config.yaml
encoder_arch: "swin"
crop_scale_min: 1
loss: "sigmoid"
encoder_drop_path: 0.15
encoder_widths: [48, 96, 192, 384]
text_encoder_causal: false
text_encoder_mlp_ratio: 2
text_encoder_head_dim: 48
optimizer: "muon"
adamw_weight_decay_other_params: 0.05
Rows from block 7 of the image encoder of a small contrastive image-text model, named by matrix and row number. Rows with one number belong to one neuron. Each number is 200 + 20 x the weight over its row's rms, rounded and kept within 0 to 999. All counts start at 0.
After each neuron's rows are labels from the 100 images, of 14976, where the neuron reaches its highest value: "strongest on" is what is common among them; "peak at" is the part of the image that holds the peak. Only what is clearly more common there than usual is listed. The data: regions of photos with short descriptions (Visual Genome). In brackets: how many of the 100.
# fc1: MLP up (encoder.blocks.7.mlp.fc1.weight, 1152x192), inputs 0-63
# fc2: MLP down (encoder.blocks.7.mlp.fc2.weight, 192x1152, transposed), outputs 0-63

fc1.492,190,233,174,173,198,161,186,192,213,174,187,216,213,170,238,178,229,177,181,186,179,191,216,210,189,207,232,191,204,183,176,145,183,201,188,213,204,229,181,171,193,213,243,219,211,187,207,200,166,174,229,210,184,208,234,197,180,227,187,181,204,238,150,205
fc2.492,221,205,177,164,186,211,188,189,172,242,207,228,205,223,219,211,180,208,214,232,221,185,236,161,232,187,216,210,185,205,169,174,209,185,184,193,196,192,188,169,222,197,189,184,209,220,211,207,205,183,198,194,204,242,168,193,219,193,204,205,210,221,206,193
strongest on: text has "red" (26)
peak at: top left (28)

fc1.416,188,200,222,168,201,258,214,207,180,183,225,193,194,201,210,211,225,169,232,235,192,205,198,181,198,181,172,163,208,211,205,225,206,196,221,178,216,231,199,226,215,213,176,223,204,212,208,204,205,157,220,186,235,169,190,212,221,151,182,196,169,206,221,186
fc2.416,176,208,212,190,161,196,192,189,237,197,228,197,236,231,206,205,233,166,219,216,185,192,216,283,221,204,213,217,203,213,164,188,212,169,219,206,194,181,228,213,191,194,171,235,198,166,190,178,190,214,184,214,236,191,223,217,199,193,207,223,180,177,189,194
strongest on: text has "yellow" (25)
peak at: centre (34)

fc1.571,179,199,210,223,204,203,230,188,209,223,192,210,205,222,234,194,174,192,211,209,198,233,195,198,194,228,189,222,174,195,216,225,213,158,195,191,225,202,204,203,228,187,219,220,195,174,190,186,202,207,172,232,188,186,226,173,215,206,215,229,209,196,198,200
fc2.571,208,234,227,177,213,184,204,253,195,191,194,182,180,222,212,190,245,183,194,164,205,196,199,216,177,225,219,190,215,218,216,193,199,198,186,190,183,168,229,170,205,236,217,200,203,188,187,192,230,169,189,200,229,178,179,195,201,180,187,216,205,201,201,215
strongest on: text has "sign" (29)
peak at: top right (32)

fc1.452,178,200,202,221,212,218,236,196,203,205,203,204,203,157,197,200,194,223,151,205,257,202,202,207,174,190,196,216,218,211,201,236,205,212,225,198,206,195,214,183,185,177,167,217,237,196,181,236,197,175,205,179,201,186,189,212,222,188,221,169,182,186,203,175
fc2.452,198,191,188,198,194,180,205,197,186,177,200,219,220,181,193,178,198,207,224,213,162,206,197,199,195,189,199,199,196,171,240,215,144,206,204,200,230,187,180,177,187,179,204,236,231,223,225,163,205,179,213,185,203,186,189,223,215,228,209,196,211,193,167,195
strongest on: text has "wearing" (26); text has "blue" (26)
peak at: middle right (30)

fc1.202,183,180,188,208,205,173,200,162,183,221,180,183,220,197,200,184,192,196,185,229,230,199,240,201,221,184,189,183,219,228,183,243,214,213,230,177,206,231,215,203,216,185,247,203,153,214,203,166,172,166,234,168,205,196,229,225,216,175,210,204,221,184,206,202
fc2.202,185,199,203,189,204,197,209,207,195,171,180,219,175,197,224,177,194,213,219,167,183,190,198,215,177,212,228,211,203,178,230,153,182,236,219,234,237,187,179,199,209,208,176,221,241,181,228,227,202,191,168,207,198,221,154,219,185,217,229,168,157,209,221,200
strongest on: text has "blue" (25)
peak at: middle right (27)

fc1.577,204,208,213,177,174,195,179,223,251,200,216,189,188,183,160,202,207,193,213,180,190,200,194,138,249,241,223,220,183,206,218,204,185,216,155,213,200,217,195,208,211,207,227,171,202,204,198,189,213,249,206,191,214,171,189,211,208,179,210,230,214,202,155,200
fc2.577,216,190,201,172,210,194,152,194,209,186,200,200,195,205,226,217,192,217,181,220,230,226,191,196,176,163,182,212,218,207,196,189,168,205,182,190,209,206,232,212,191,227,196,197,205,198,180,232,210,215,194,201,175,227,176,178,188,214,194,214,201,222,229,173
strongest on: text has "zebra" (27)
peak at: bottom centre (40); bottom right (29)

fc1.496,223,248,218,167,167,210,193,199,186,203,156,207,191,184,185,168,229,210,218,229,190,211,159,190,188,211,233,227,197,202,180,194,195,200,181,210,163,203,194,178,191,210,225,203,180,206,216,187,205,203,199,184,211,223,198,171,213,173,171,170,192,207,214,191
fc2.496,203,208,196,224,231,181,176,194,188,204,232,203,185,213,207,219,185,188,247,251,189,184,238,202,189,186,169,233,192,201,182,167,233,200,205,189,212,199,208,217,199,184,186,199,192,215,196,195,234,173,203,208,204,225,222,218,209,232,187,201,210,205,175,211
strongest on: text has "man" (33)
peak at: top left (48); middle left (32)

fc1.274,217,224,199,193,183,203,238,212,160,184,167,192,193,193,208,153,191,197,176,194,208,186,210,205,223,174,175,205,169,225,180,223,194,242,234,184,179,199,186,219,221,225,236,210,172,194,187,216,175,215,221,213,190,179,197,240,212,218,207,211,211,196,204,177
fc2.274,158,180,232,207,218,176,210,191,215,222,195,196,200,212,192,194,183,242,237,188,194,226,196,225,150,220,217,212,224,162,205,201,186,207,176,228,211,215,228,213,202,185,186,194,203,180,240,196,212,177,193,164,216,206,158,185,201,182,195,189,202,209,221,182
strongest on: text has "blue" (25)
peak at: middle right (31)

fc1.454,216,217,194,226,195,182,218,250,187,198,192,172,223,185,230,219,228,168,193,210,194,168,233,209,172,183,258,214,168,196,207,233,213,172,188,182,217,193,196,205,153,205,211,193,206,190,233,198,237,211,196,217,212,216,164,180,192,217,203,206,190,210,191,192
fc2.454,192,160,195,190,206,207,188,198,183,208,181,200,205,185,209,184,176,168,250,204,191,187,231,219,185,248,251,230,219,211,236,163,216,192,161,182,232,174,219,204,197,221,186,221,170,220,196,174,225,222,198,195,208,183,204,188,216,178,187,217,211,187,220,197
strongest on: text has "sky" (31)
peak at: top right (30)

fc1.629,214,216,183,218,192,194,186,182,186,211,161,208,196,195,200,199,199,185,213,244,169,231,224,187,175,184,196,208,198,246,211,217,221,207,200,205,215,210,198,189,195,207,225,169,188,227,190,206,213,183,215,208,214,205,214,190,206,222,232,210,206,169,236,212
fc2.629,213,186,209,220,213,211,225,214,212,186,251,192,238,192,191,201,183,182,212,198,187,172,190,226,196,192,211,215,186,205,188,184,184,214,167,174,206,203,202,212,198,203,191,200,202,221,229,205,230,235,231,175,213,187,199,194,171,168,186,183,216,248,168,182
strongest on: text has "snow" (26)
peak at: bottom centre (39)

fc1.148,210,196,192,207,179,161,216,208,183,207,162,208,177,199,196,180,189,207,182,221,227,202,161,204,172,249,194,211,224,187,188,200,203,184,202,185,207,203,207,188,197,164,224,185,158,205,210,167,189,187,172,180,196,196,210,204,208,190,205,197,199,201,207,235
fc2.148,175,191,201,206,191,248,206,199,192,215,211,205,192,206,238,221,194,194,204,221,178,204,203,228,187,188,188,222,186,219,221,188,199,202,216,238,218,158,181,186,209,202,190,204,213,210,223,198,188,174,224,233,204,231,216,196,161,207,208,175,231,169,176,173
strongest on: text has "man" (32)
peak at: middle left (29)

fc1.237,175,188,209,174,204,209,201,225,194,187,203,215,176,201,221,178,200,210,201,180,237,211,196,179,199,171,195,216,208,218,199,203,221,211,160,176,153,205,230,214,177,223,196,211,177,167,200,207,183,206,183,182,151,211,194,210,197,216,182,188,229,173,222,208
fc2.237,204,188,215,247,230,190,188,207,230,241,200,182,201,220,202,213,226,204,220,221,171,177,183,184,179,173,225,170,200,182,248,209,214,194,230,226,189,187,170,220,244,195,212,197,212,201,240,199,180,188,186,215,200,209,172,219,190,195,181,214,196,243,199,195
strongest on: text has "giraffe" (26)
peak at: centre (28)

fc1.634,224,210,194,198,211,177,194,219,194,178,186,230,188,237,204,213,189,161,221,230,229,226,157,157,178,173,204,187,194,157,176,177,188,200,172,217,203,242,227,188,211,219,182,203,190,217,195,211,169,218,195,192,202,210,211,193,184,199,219,222,195,191,219,177
fc2.634,208,198,209,236,149,206,167,194,186,181,182,229,196,182,184,210,174,176,221,210,206,195,222,214,220,145,194,215,228,220,157,199,216,174,206,205,200,201,203,180,221,152,213,197,176,187,198,165,231,179,214,181,199,185,236,204,198,210,193,199,201,179,187,156
strongest on: text has "black" (25)
peak at: middle left (41)

fc1.609,191,209,232,188,220,198,221,185,223,220,163,207,186,189,217,199,204,194,167,198,173,166,199,195,179,201,185,221,170,198,187,189,212,185,200,197,230,200,180,209,205,162,160,199,172,194,229,200,209,176,219,242,196,190,192,220,194,206,193,220,209,216,204,217
fc2.609,201,206,206,246,165,209,212,193,167,198,215,187,155,234,201,188,216,209,216,199,212,245,249,235,203,187,217,169,204,227,208,218,220,211,204,194,142,227,157,201,196,212,230,220,210,181,220,196,186,204,223,160,185,226,198,180,188,204,213,206,169,183,188,161
strongest on: text has "brown" (29)
peak at: centre (55)

fc1.724,224,237,173,204,222,199,215,240,200,215,183,146,197,189,233,223,220,162,191,203,189,178,227,187,206,208,230,233,175,196,197,218,209,167,162,207,210,193,205,172,192,193,218,187,207,198,223,211,211,219,190,218,184,195,208,177,193,211,209,176,177,190,204,208
fc2.724,211,167,186,235,206,205,166,186,199,229,187,202,199,171,193,194,197,182,223,195,208,192,225,226,146,238,225,209,239,205,208,184,220,200,182,173,229,177,194,204,203,209,183,229,177,205,183,174,220,227,226,208,213,196,210,181,205,222,195,221,197,209,185,157
strongest on: text has "sky" (27)
peak at: top left (28)

fc1.155,197,194,173,188,185,167,190,203,176,202,227,242,190,210,216,205,201,158,194,193,182,182,194,210,172,222,240,221,219,165,180,231,233,160,161,182,228,202,207,234,195,185,173,196,225,188,198,184,186,217,216,211,201,184,182,179,206,199,208,236,202,168,186,209
fc2.155,218,155,187,216,187,179,212,202,178,185,186,210,203,203,169,175,197,211,219,183,183,179,241,196,169,234,201,219,190,243,186,175,222,193,168,202,201,201,215,189,191,210,193,223,204,188,227,190,218,212,242,218,206,230,205,203,227,189,184,205,187,181,232,216
strongest on: text has "sky" (26)
peak at: top left (28)

fc1.196,241,219,255,214,207,205,195,174,188,193,252,207,195,252,185,180,218,196,192,195,195,176,180,211,181,205,200,194,231,194,209,228,204,194,166,203,210,235,204,206,228,188,188,178,183,214,185,181,195,195,232,196,194,159,189,190,165,181,191,207,204,188,202,198
fc2.196,205,185,194,192,199,196,203,193,224,179,169,196,188,213,189,207,170,185,195,212,233,206,225,216,211,195,167,205,207,210,170,222,174,192,240,185,204,171,215,189,204,184,205,193,227,196,192,226,203,213,189,196,196,204,193,180,231,196,230,236,187,229,198,199
strongest on: text has "black" (27)
peak at: middle left (40)

fc1.446,209,175,213,203,175,188,205,204,138,181,162,207,200,189,208,194,205,223,238,200,240,228,201,175,209,207,191,204,198,186,175,188,201,213,220,207,207,202,211,201,197,218,217,214,208,144,163,229,193,199,192,192,210,199,175,186,186,196,204,237,196,196,235,174
fc2.446,181,223,214,193,194,174,242,219,237,188,236,211,186,234,188,202,192,215,226,209,178,173,214,202,173,205,229,216,211,237,243,193,224,179,236,191,171,198,225,202,248,176,205,207,188,197,214,183,172,183,228,177,216,204,176,199,193,176,196,157,185,218,207,205
strongest on: text has "red" (31); text has "sign" (28)
peak at: middle right (44)

fc1.560,220,181,147,189,223,193,195,184,208,204,238,187,189,208,234,207,178,169,227,190,212,167,205,196,233,216,202,207,188,187,154,169,186,218,216,214,209,189,206,204,195,219,212,197,205,192,207,169,175,220,210,190,171,212,202,207,210,251,209,204,191,210,164,221
fc2.560,190,190,239,191,192,217,189,212,208,213,180,194,230,171,189,187,200,231,165,158,219,214,218,207,190,211,200,202,170,189,189,202,208,186,220,219,178,221,201,204,202,182,231,177,192,213,197,238,198,199,198,208,196,199,191,196,159,177,190,212,193,203,182,215
strongest on: text has "red" (32)
peak at: bottom left (35)

fc1.551,187,192,204,204,214,188,205,166,195,190,212,203,219,194,217,217,173,184,202,196,208,184,219,177,164,219,204,214,209,212,199,215,233,183,167,195,213,200,215,234,202,172,206,162,186,155,196,182,219,212,231,198,159,196,239,183,191,182,205,196,173,179,181,195
fc2.551,217,188,199,200,210,171,174,190,182,184,198,222,205,219,219,148,204,209,210,203,178,184,196,207,200,208,228,231,235,222,213,183,222,191,195,205,185,204,175,223,180,212,182,228,220,181,201,197,246,207,172,211,190,201,170,189,206,212,178,193,171,187,215,151
strongest on: text has "sky" (25)
peak at: top right (30)

fc1.63,191,186,201,215,219,195,182,223,171,159,197,206,179,205,172,202,189,182,228,191,219,202,207,194,205,204,222,211,185,186,163,184,201,210,177,222,197,220,209,191,216,210,180,236,238,206,220,205,181,220,219,219,211,252,202,229,190,178,208,217,224,194,177,185
fc2.63,210,190,162,206,207,179,204,199,215,199,198,198,208,200,196,204,196,197,173,182,162,203,183,216,181,195,179,228,191,218,213,221,208,181,222,176,199,218,220,207,198,233,205,184,219,173,164,196,202,224,179,174,221,169,199,195,184,207,225,213,226,201,213,179
strongest on: text has "man" (28)
peak at: bottom right (40)

fc1.379,201,203,197,208,199,218,211,194,126,210,186,204,175,192,202,186,201,186,194,207,222,216,231,213,189,196,202,185,201,233,197,182,201,216,219,183,203,219,224,183,193,200,213,200,196,172,173,213,218,203,219,176,188,170,209,168,222,176,212,186,195,160,229,182
fc2.379,195,188,192,191,212,166,187,211,256,191,217,205,247,193,189,209,190,193,231,189,187,179,160,205,184,210,212,230,205,202,259,195,215,205,214,196,224,201,186,193,221,217,234,183,209,176,199,197,186,192,212,200,241,213,152,257,169,197,188,160,181,228,190,219
strongest on: text has "red" (26)
peak at: bottom right (29)

fc1.751,221,209,191,200,220,203,208,192,198,188,233,193,199,227,237,183,197,205,202,209,225,171,193,210,222,229,221,182,216,226,228,200,201,210,178,195,195,202,192,212,181,173,157,196,215,164,196,173,222,232,182,205,211,188,190,187,209,211,210,158,190,218,228,194
fc2.751,189,186,197,244,197,186,181,229,196,227,187,173,212,199,167,212,196,169,175,213,228,190,227,180,162,212,196,234,182,183,214,181,203,217,228,203,252,180,183,190,187,203,217,214,186,213,204,199,242,220,239,204,199,248,190,209,178,196,158,212,157,222,208,190
strongest on: text has "sky" (27)
peak at: top right (28)