Rows from block 5 of the image encoder, named by matrix and row number. Rows with one number belong to one neuron. Each number is 50 + 15 x the weight over the matrix's rms, rounded and kept within 0 to 99. All counts start at 0.
# fc1: MLP up (encoder.blocks.5.mlp.fc1.weight, 576x96), inputs 0-95
# fc2: MLP down (encoder.blocks.5.mlp.fc2.weight, 96x576, transposed), outputs 0-95
fc1.26:21 43 49 43 14 62 38 94 44 80 70 79 80 56 59 43 38 53 63 15 30 99 48 67 46 21 58 87 27 72 52 63 99 81 63 56 26 49 40 58 44 61 86 45 55 46 27 41 82 50 31 28 36 44 67 04 45 28 81 42 75 74 41 23 81 43 42 32 40 14 40 73 96 34 56 31 72 38 60 38 57 76 88 22 70 19 00 51 62 39 55 35 20 57 14 29
fc1.27:48 56 50 51 56 53 64 57 44 43 55 59 49 46 51 37 47 50 45 47 52 52 46 35 55 61 41 45 56 40 58 49 45 51 50 60 42 68 32 45 42 53 44 47 55 43 58 48 44 47 34 62 56 54 54 39 50 53 46 48 43 46 59 54 50 45 44 50 50 43 45 49 61 47 46 46 59 47 48 48 60 61 56 43 49 60 50 52 55 52 45 43 57 53 66 47
fc1.28:46 32 52 66 78 55 47 27 85 65 61 55 51 36 34 37 65 62 58 46 51 28 58 30 44 50 75 68 39 43 32 43 66 52 25 32 64 62 73 68 33 30 62 73 43 54 49 59 44 45 36 52 37 53 48 51 65 43 38 64 66 45 44 50 35 34 31 68 47 48 41 51 58 55 74 41 58 55 57 52 72 59 56 62 54 43 25 43 57 36 60 53 31 39 33 36
fc1.29:66 49 41 50 64 36 44 74 22 45 58 56 45 66 48 57 54 38 54 70 53 70 46 38 37 66 48 60 67 57 43 41 30 46 42 52 15 11 43 44 42 44 63 37 56 07 55 55 44 54 50 63 52 49 38 23 46 48 62 31 77 32 41 42 48 61 72 49 54 73 62 35 56 46 63 61 45 42 55 66 38 37 77 44 53 49 31 62 51 64 32 16 63 59 58 56
fc1.30:48 85 35 36 76 99 67 52 52 48 55 39 82 56 38 19 75 54 34 60 74 27 65 40 67 48 58 52 64 68 46 36 34 39 59 68 99 13 35 47 69 42 99 76 31 32 75 62 63 07 80 09 89 66 45 62 50 22 41 60 47 35 13 67 51 33 38 34 21 18 54 42 48 43 39 64 52 71 61 37 47 54 80 26 43 60 22 36 39 58 00 64 25 72 43 29
fc1.31:24 31 36 53 43 61 20 53 37 56 43 61 62 35 59 56 55 54 27 47 45 94 54 50 79 40 75 55 18 24 54 58 76 44 26 79 64 52 66 57 60 27 75 73 42 61 47 45 18 33 62 61 64 24 33 18 45 26 61 69 71 44 69 56 44 53 46 49 83 15 53 36 71 56 65 61 37 64 36 35 49 40 46 27 62 33 56 54 53 41 71 62 46 50 32 66
fc1.32:43 53 47 48 56 42 49 48 52 52 52 54 61 38 48 42 54 56 41 47 43 49 44 53 60 58 58 50 44 51 57 41 44 48 52 37 44 58 54 54 41 46 48 58 51 45 50 49 46 48 47 49 59 51 45 55 54 40 51 48 55 53 60 57 49 46 50 52 47 45 60 59 51 54 52 53 51 53 61 51 43 59 54 51 48 50 41 56 49 49 44 52 59 42 50 46
fc1.33:41 52 64 62 59 64 53 47 74 42 53 42 21 39 93 57 42 28 65 58 54 34 56 75 56 60 33 51 31 75 39 48 40 33 71 56 34 53 49 56 46 37 32 57 27 56 49 79 69 38 76 48 73 63 75 16 67 42 23 60 25 32 30 46 72 37 54 57 64 44 40 59 56 53 57 54 54 33 46 67 47 42 70 09 51 70 40 69 40 45 50 47 38 52 39 23
fc1.34:41 09 06 66 62 57 94 62 08 47 61 01 44 29 29 20 79 25 46 49 72 76 51 08 85 95 80 97 16 59 55 50 60 51 99 31 78 76 00 63 28 28 54 16 00 63 48 33 77 84 48 99 72 65 60 99 86 37 52 27 21 39 22 59 00 73 68 42 54 39 73 37 59 99 87 61 55 21 93 96 62 58 43 63 37 00 84 18 19 46 46 51 38 74 57 00
fc1.35:40 30 47 43 63 42 46 15 42 69 42 33 51 25 13 66 54 80 49 32 78 84 40 59 56 64 37 54 52 45 61 56 54 16 59 52 31 67 57 55 63 58 70 42 48 75 41 85 30 70 77 55 63 55 50 27 77 26 55 55 70 60 38 54 54 56 50 59 12 14 58 34 53 56 42 80 57 59 51 35 74 35 61 55 70 10 56 31 39 30 61 22 67 44 52 60
fc1.36:22 31 52 17 33 53 70 30 48 63 46 65 19 81 56 63 49 47 31 47 53 50 48 33 89 59 54 56 09 43 21 46 62 68 70 49 55 72 43 68 33 24 78 30 40 62 55 37 49 55 49 49 55 43 58 38 63 50 37 66 60 83 21 66 71 76 72 64 63 46 58 35 52 69 45 50 34 22 67 09 26 50 39 29 68 66 20 75 28 69 56 58 32 49 53 69
fc1.37:46 57 49 49 62 56 56 46 68 49 44 50 46 51 48 55 45 59 39 48 45 50 48 48 51 44 39 58 52 33 51 50 51 45 59 49 46 57 49 53 50 43 56 50 47 55 53 43 33 52 60 53 54 39 39 48 48 52 57 52 54 55 35 45 47 53 44 56 42 41 47 49 52 56 59 54 53 52 54 47 40 48 49 43 54 47 53 66 52 46 45 61 60 59 49 44
fc1.38:50 50 43 47 57 38 59 61 51 66 50 63 50 44 59 41 41 34 35 38 62 51 61 48 44 58 52 54 40 38 53 44 53 44 52 61 43 47 58 55 42 43 52 51 46 42 53 51 41 59 79 48 55 55 35 43 50 64 56 60 52 46 50 36 52 46 68 50 44 43 44 37 47 65 54 46 63 67 53 40 47 44 59 45 51 51 59 53 44 54 46 60 42 50 50 46
fc1.39:44 44 50 33 49 50 53 62 38 51 36 50 52 39 53 33 46 52 60 57 57 42 55 47 61 52 56 59 51 39 55 60 69 33 46 63 42 51 59 48 54 55 47 46 55 36 57 58 60 42 45 52 48 48 57 56 69 46 48 49 40 52 32 42 63 43 70 48 60 76 60 46 48 37 57 51 45 30 53 57 47 36 53 60 51 48 33 39 46 55 34 44 40 53 60 54
fc1.40:51 53 56 35 56 47 50 46 53 52 60 42 43 51 47 44 55 51 44 59 47 55 47 54 56 48 46 52 48 46 44 47 62 52 56 53 55 36 48 56 44 57 44 41 51 44 56 41 36 53 51 52 51 61 41 40 52 46 50 47 52 25 42 32 55 57 45 45 50 56 49 51 50 54 61 51 67 51 66 66 56 54 57 55 38 59 44 57 53 59 48 50 45 49 45 51
fc1.41:52 43 52 52 64 35 56 31 56 65 38 62 45 55 64 52 60 38 61 49 65 58 50 37 39 54 55 57 52 52 64 54 46 42 66 75 44 48 48 52 50 44 48 48 33 47 26 44 37 53 48 36 51 56 51 39 50 48 48 53 45 33 52 42 55 53 53 37 49 53 52 56 50 52 51 57 68 47 45 69 55 55 56 37 39 54 57 34 51 61 57 35 44 42 45 62
fc1.42:38 29 66 17 53 02 97 77 24 87 36 88 86 22 26 09 56 33 16 19 35 81 33 95 23 14 00 54 56 49 73 51 56 71 32 63 28 68 61 19 40 32 80 86 45 79 64 73 53 20 41 75 76 36 44 45 63 02 99 57 72 70 65 59 54 86 49 35 41 16 45 31 90 57 48 60 77 34 29 54 95 51 35 39 18 74 39 34 53 43 40 69 31 58 00 75
fc2.26:62 71 81 86 57 19 29 36 63 56 20 59 67 00 37 47 32 44 09 60 41 40 22 82 99 50 28 65 34 77 67 78 33 59 71 25 97 52 57 03 44 00 64 56 42 63 68 39 50 64 54 64 64 81 88 32 76 55 36 72 67 32 37 56 45 80 11 14 61 58 71 41 40 14 64 60 68 86 49 58 85 09 30 68 24 55 28 46 46 26 04 62 19 69 55 86
fc2.27:46 42 42 39 45 45 45 41 45 59 42 35 53 56 56 53 56 50 47 53 45 55 64 49 49 41 48 50 51 67 42 54 54 36 48 35 49 43 74 48 60 49 53 54 41 60 51 56 63 49 67 51 49 50 34 53 64 48 59 57 57 60 46 46 50 56 57 51 61 53 50 48 35 65 55 47 31 46 49 46 39 56 39 55 53 44 55 43 48 50 52 60 46 54 37 52
fc2.28:63 53 58 37 23 40 42 73 31 30 55 50 48 59 48 45 41 50 60 63 60 52 70 91 25 32 29 39 46 41 73 64 44 65 48 51 51 57 26 44 25 73 38 40 32 59 82 40 71 48 60 68 43 72 49 41 45 33 61 51 37 42 45 73 43 62 69 73 27 33 59 54 72 47 43 48 67 58 31 39 32 36 51 62 53 48 71 56 51 58 38 39 44 47 54 52
fc2.29:41 41 45 61 51 79 39 54 48 39 64 64 42 33 46 36 42 59 34 47 64 60 57 64 53 34 46 34 34 33 44 68 62 50 60 78 34 58 41 49 49 49 44 70 73 52 48 66 30 39 40 68 35 30 64 65 83 49 69 47 20 31 51 53 52 65 36 57 40 56 45 42 42 49 37 50 51 69 51 60 58 73 29 61 38 39 47 45 52 53 79 50 69 59 18 45
fc2.30:69 54 39 36 31 62 68 22 67 62 90 58 53 48 44 30 18 60 90 92 50 34 55 37 69 70 24 64 74 65 59 30 47 46 56 46 60 50 58 13 38 68 64 43 72 34 40 27 66 52 33 18 45 66 64 30 56 58 70 60 51 72 53 56 50 38 35 54 30 65 70 46 19 54 41 41 52 45 35 16 60 40 21 79 60 35 40 70 71 26 39 43 29 86 44 20
fc2.31:37 73 41 48 64 26 71 51 60 79 77 57 59 37 54 25 37 66 52 68 31 67 31 18 68 41 58 70 37 94 74 38 47 50 20 18 52 55 35 48 45 69 64 29 47 73 57 61 79 34 49 58 47 49 44 55 36 24 40 43 49 62 32 42 62 45 54 44 49 66 33 16 38 24 42 54 50 61 39 56 39 63 76 80 25 79 65 59 39 17 37 46 35 62 62 56
fc2.32:52 54 55 47 53 56 58 57 52 54 45 56 39 57 51 48 49 46 52 58 50 47 45 41 44 45 45 42 61 48 52 48 61 49 44 53 49 45 46 60 58 46 49 37 48 50 51 44 52 49 40 62 47 53 53 43 47 57 47 50 57 51 38 53 43 55 55 54 53 40 43 43 54 47 39 42 53 52 39 48 52 42 53 51 49 54 60 49 52 53 52 40 45 55 50 59
fc2.33:55 63 28 55 38 74 57 69 34 61 53 26 71 32 25 55 43 66 48 47 61 51 39 35 59 51 61 53 52 53 37 54 41 43 38 58 53 65 65 42 47 57 56 27 51 52 51 34 54 38 34 19 07 39 49 66 63 69 41 21 47 60 61 54 58 63 59 57 34 54 57 36 39 50 63 75 50 72 33 25 60 54 39 69 80 43 57 49 93 52 42 65 57 34 53 20
fc2.34:85 03 53 91 37 29 84 47 28 43 59 80 14 56 63 53 34 74 52 90 64 00 01 08 37 42 47 00 16 99 38 36 41 68 99 10 52 02 39 29 42 65 99 77 03 59 00 49 45 41 30 54 43 52 62 90 31 92 36 15 96 47 40 55 89 78 79 99 52 09 99 84 65 52 75 00 00 23 87 41 55 22 44 57 35 55 78 11 82 07 35 70 34 99 86 34
fc2.35:23 45 57 54 43 46 58 65 23 55 51 76 46 76 52 19 36 49 42 33 46 62 37 37 55 50 51 37 33 47 38 19 46 61 33 50 65 76 33 45 50 39 34 48 89 65 67 04 66 51 47 48 44 54 72 35 34 10 66 54 32 47 31 35 44 38 70 65 59 77 65 49 52 60 85 65 35 24 43 65 54 59 53 44 48 54 70 99 40 67 34 31 46 77 96 38
fc2.36:58 69 34 56 49 61 47 62 34 30 31 70 41 52 27 30 51 51 60 43 26 66 78 15 35 34 51 60 67 38 53 34 41 73 00 54 75 30 72 32 61 42 20 36 63 49 54 69 65 28 53 56 33 59 69 31 47 32 57 69 55 53 54 62 37 50 60 27 44 35 19 60 47 29 57 45 87 67 95 50 60 70 43 96 36 50 67 50 62 37 06 41 81 70 43 27
fc2.37:46 60 54 59 44 49 54 43 37 53 50 35 52 60 53 44 47 45 56 49 53 60 49 58 42 38 48 46 54 52 55 40 68 66 37 44 44 43 48 49 44 55 42 39 62 50 49 44 61 49 43 52 51 51 47 42 56 56 42 49 46 35 65 54 42 59 66 40 53 61 37 48 39 53 39 42 45 57 45 56 52 49 50 58 55 33 53 48 51 51 60 47 41 52 53 44
fc2.38:57 38 66 45 41 66 41 55 36 50 63 57 49 60 51 54 48 59 44 43 54 75 38 50 43 41 38 54 55 54 56 36 43 52 43 61 62 42 51 58 51 56 54 47 49 58 38 51 54 46 42 46 49 41 50 44 38 38 38 48 53 42 51 62 41 49 42 45 57 58 52 44 51 52 54 42 39 63 55 47 50 56 47 29 37 40 59 54 42 52 58 54 55 57 46 58
fc2.39:55 45 49 61 43 46 67 38 56 44 53 52 40 54 55 64 66 43 53 43 39 59 54 48 42 57 50 36 42 43 36 45 42 61 58 47 44 62 48 40 55 36 46 46 39 60 36 55 59 42 60 55 61 44 52 49 53 46 63 61 36 40 67 52 53 51 32 58 26 49 54 40 42 63 54 46 51 69 39 52 58 69 55 54 45 38 46 69 32 48 49 35 50 43 60 58
fc2.40:56 58 51 57 40 56 57 63 45 57 35 48 64 56 49 52 45 53 47 50 62 54 57 48 41 64 53 55 46 46 50 65 49 36 44 55 46 62 40 41 34 60 38 58 52 60 44 48 53 48 62 63 50 39 40 39 49 61 50 38 60 54 53 45 49 54 61 57 49 44 41 58 42 60 41 45 38 53 40 41 37 43 49 46 64 40 57 43 42 56 60 58 37 53 52 53
fc2.41:45 46 57 41 44 54 40 58 48 38 52 39 55 41 55 47 40 59 56 46 53 51 63 50 58 40 46 48 49 44 44 40 40 56 43 42 56 62 67 59 49 72 50 47 50 62 74 37 60 35 46 56 44 44 52 60 42 50 56 59 53 71 50 49 50 48 35 50 63 64 45 50 45 51 61 43 20 55 59 52 50 52 44 52 50 47 45 63 32 48 48 61 56 66 49 54
fc2.42:25 22 22 84 61 29 49 49 38 40 65 48 81 63 70 54 07 39 27 27 47 61 46 13 34 60 67 74 02 80 82 39 58 71 47 92 77 44 09 45 81 46 90 23 99 63 45 52 71 15 13 65 13 30 65 99 39 72 67 14 58 42 64 47 82 16 27 42 31 77 84 00 86 35 58 36 40 85 95 82 78 56 46 22 38 26 53 55 75 63 00 53 29 22 48 26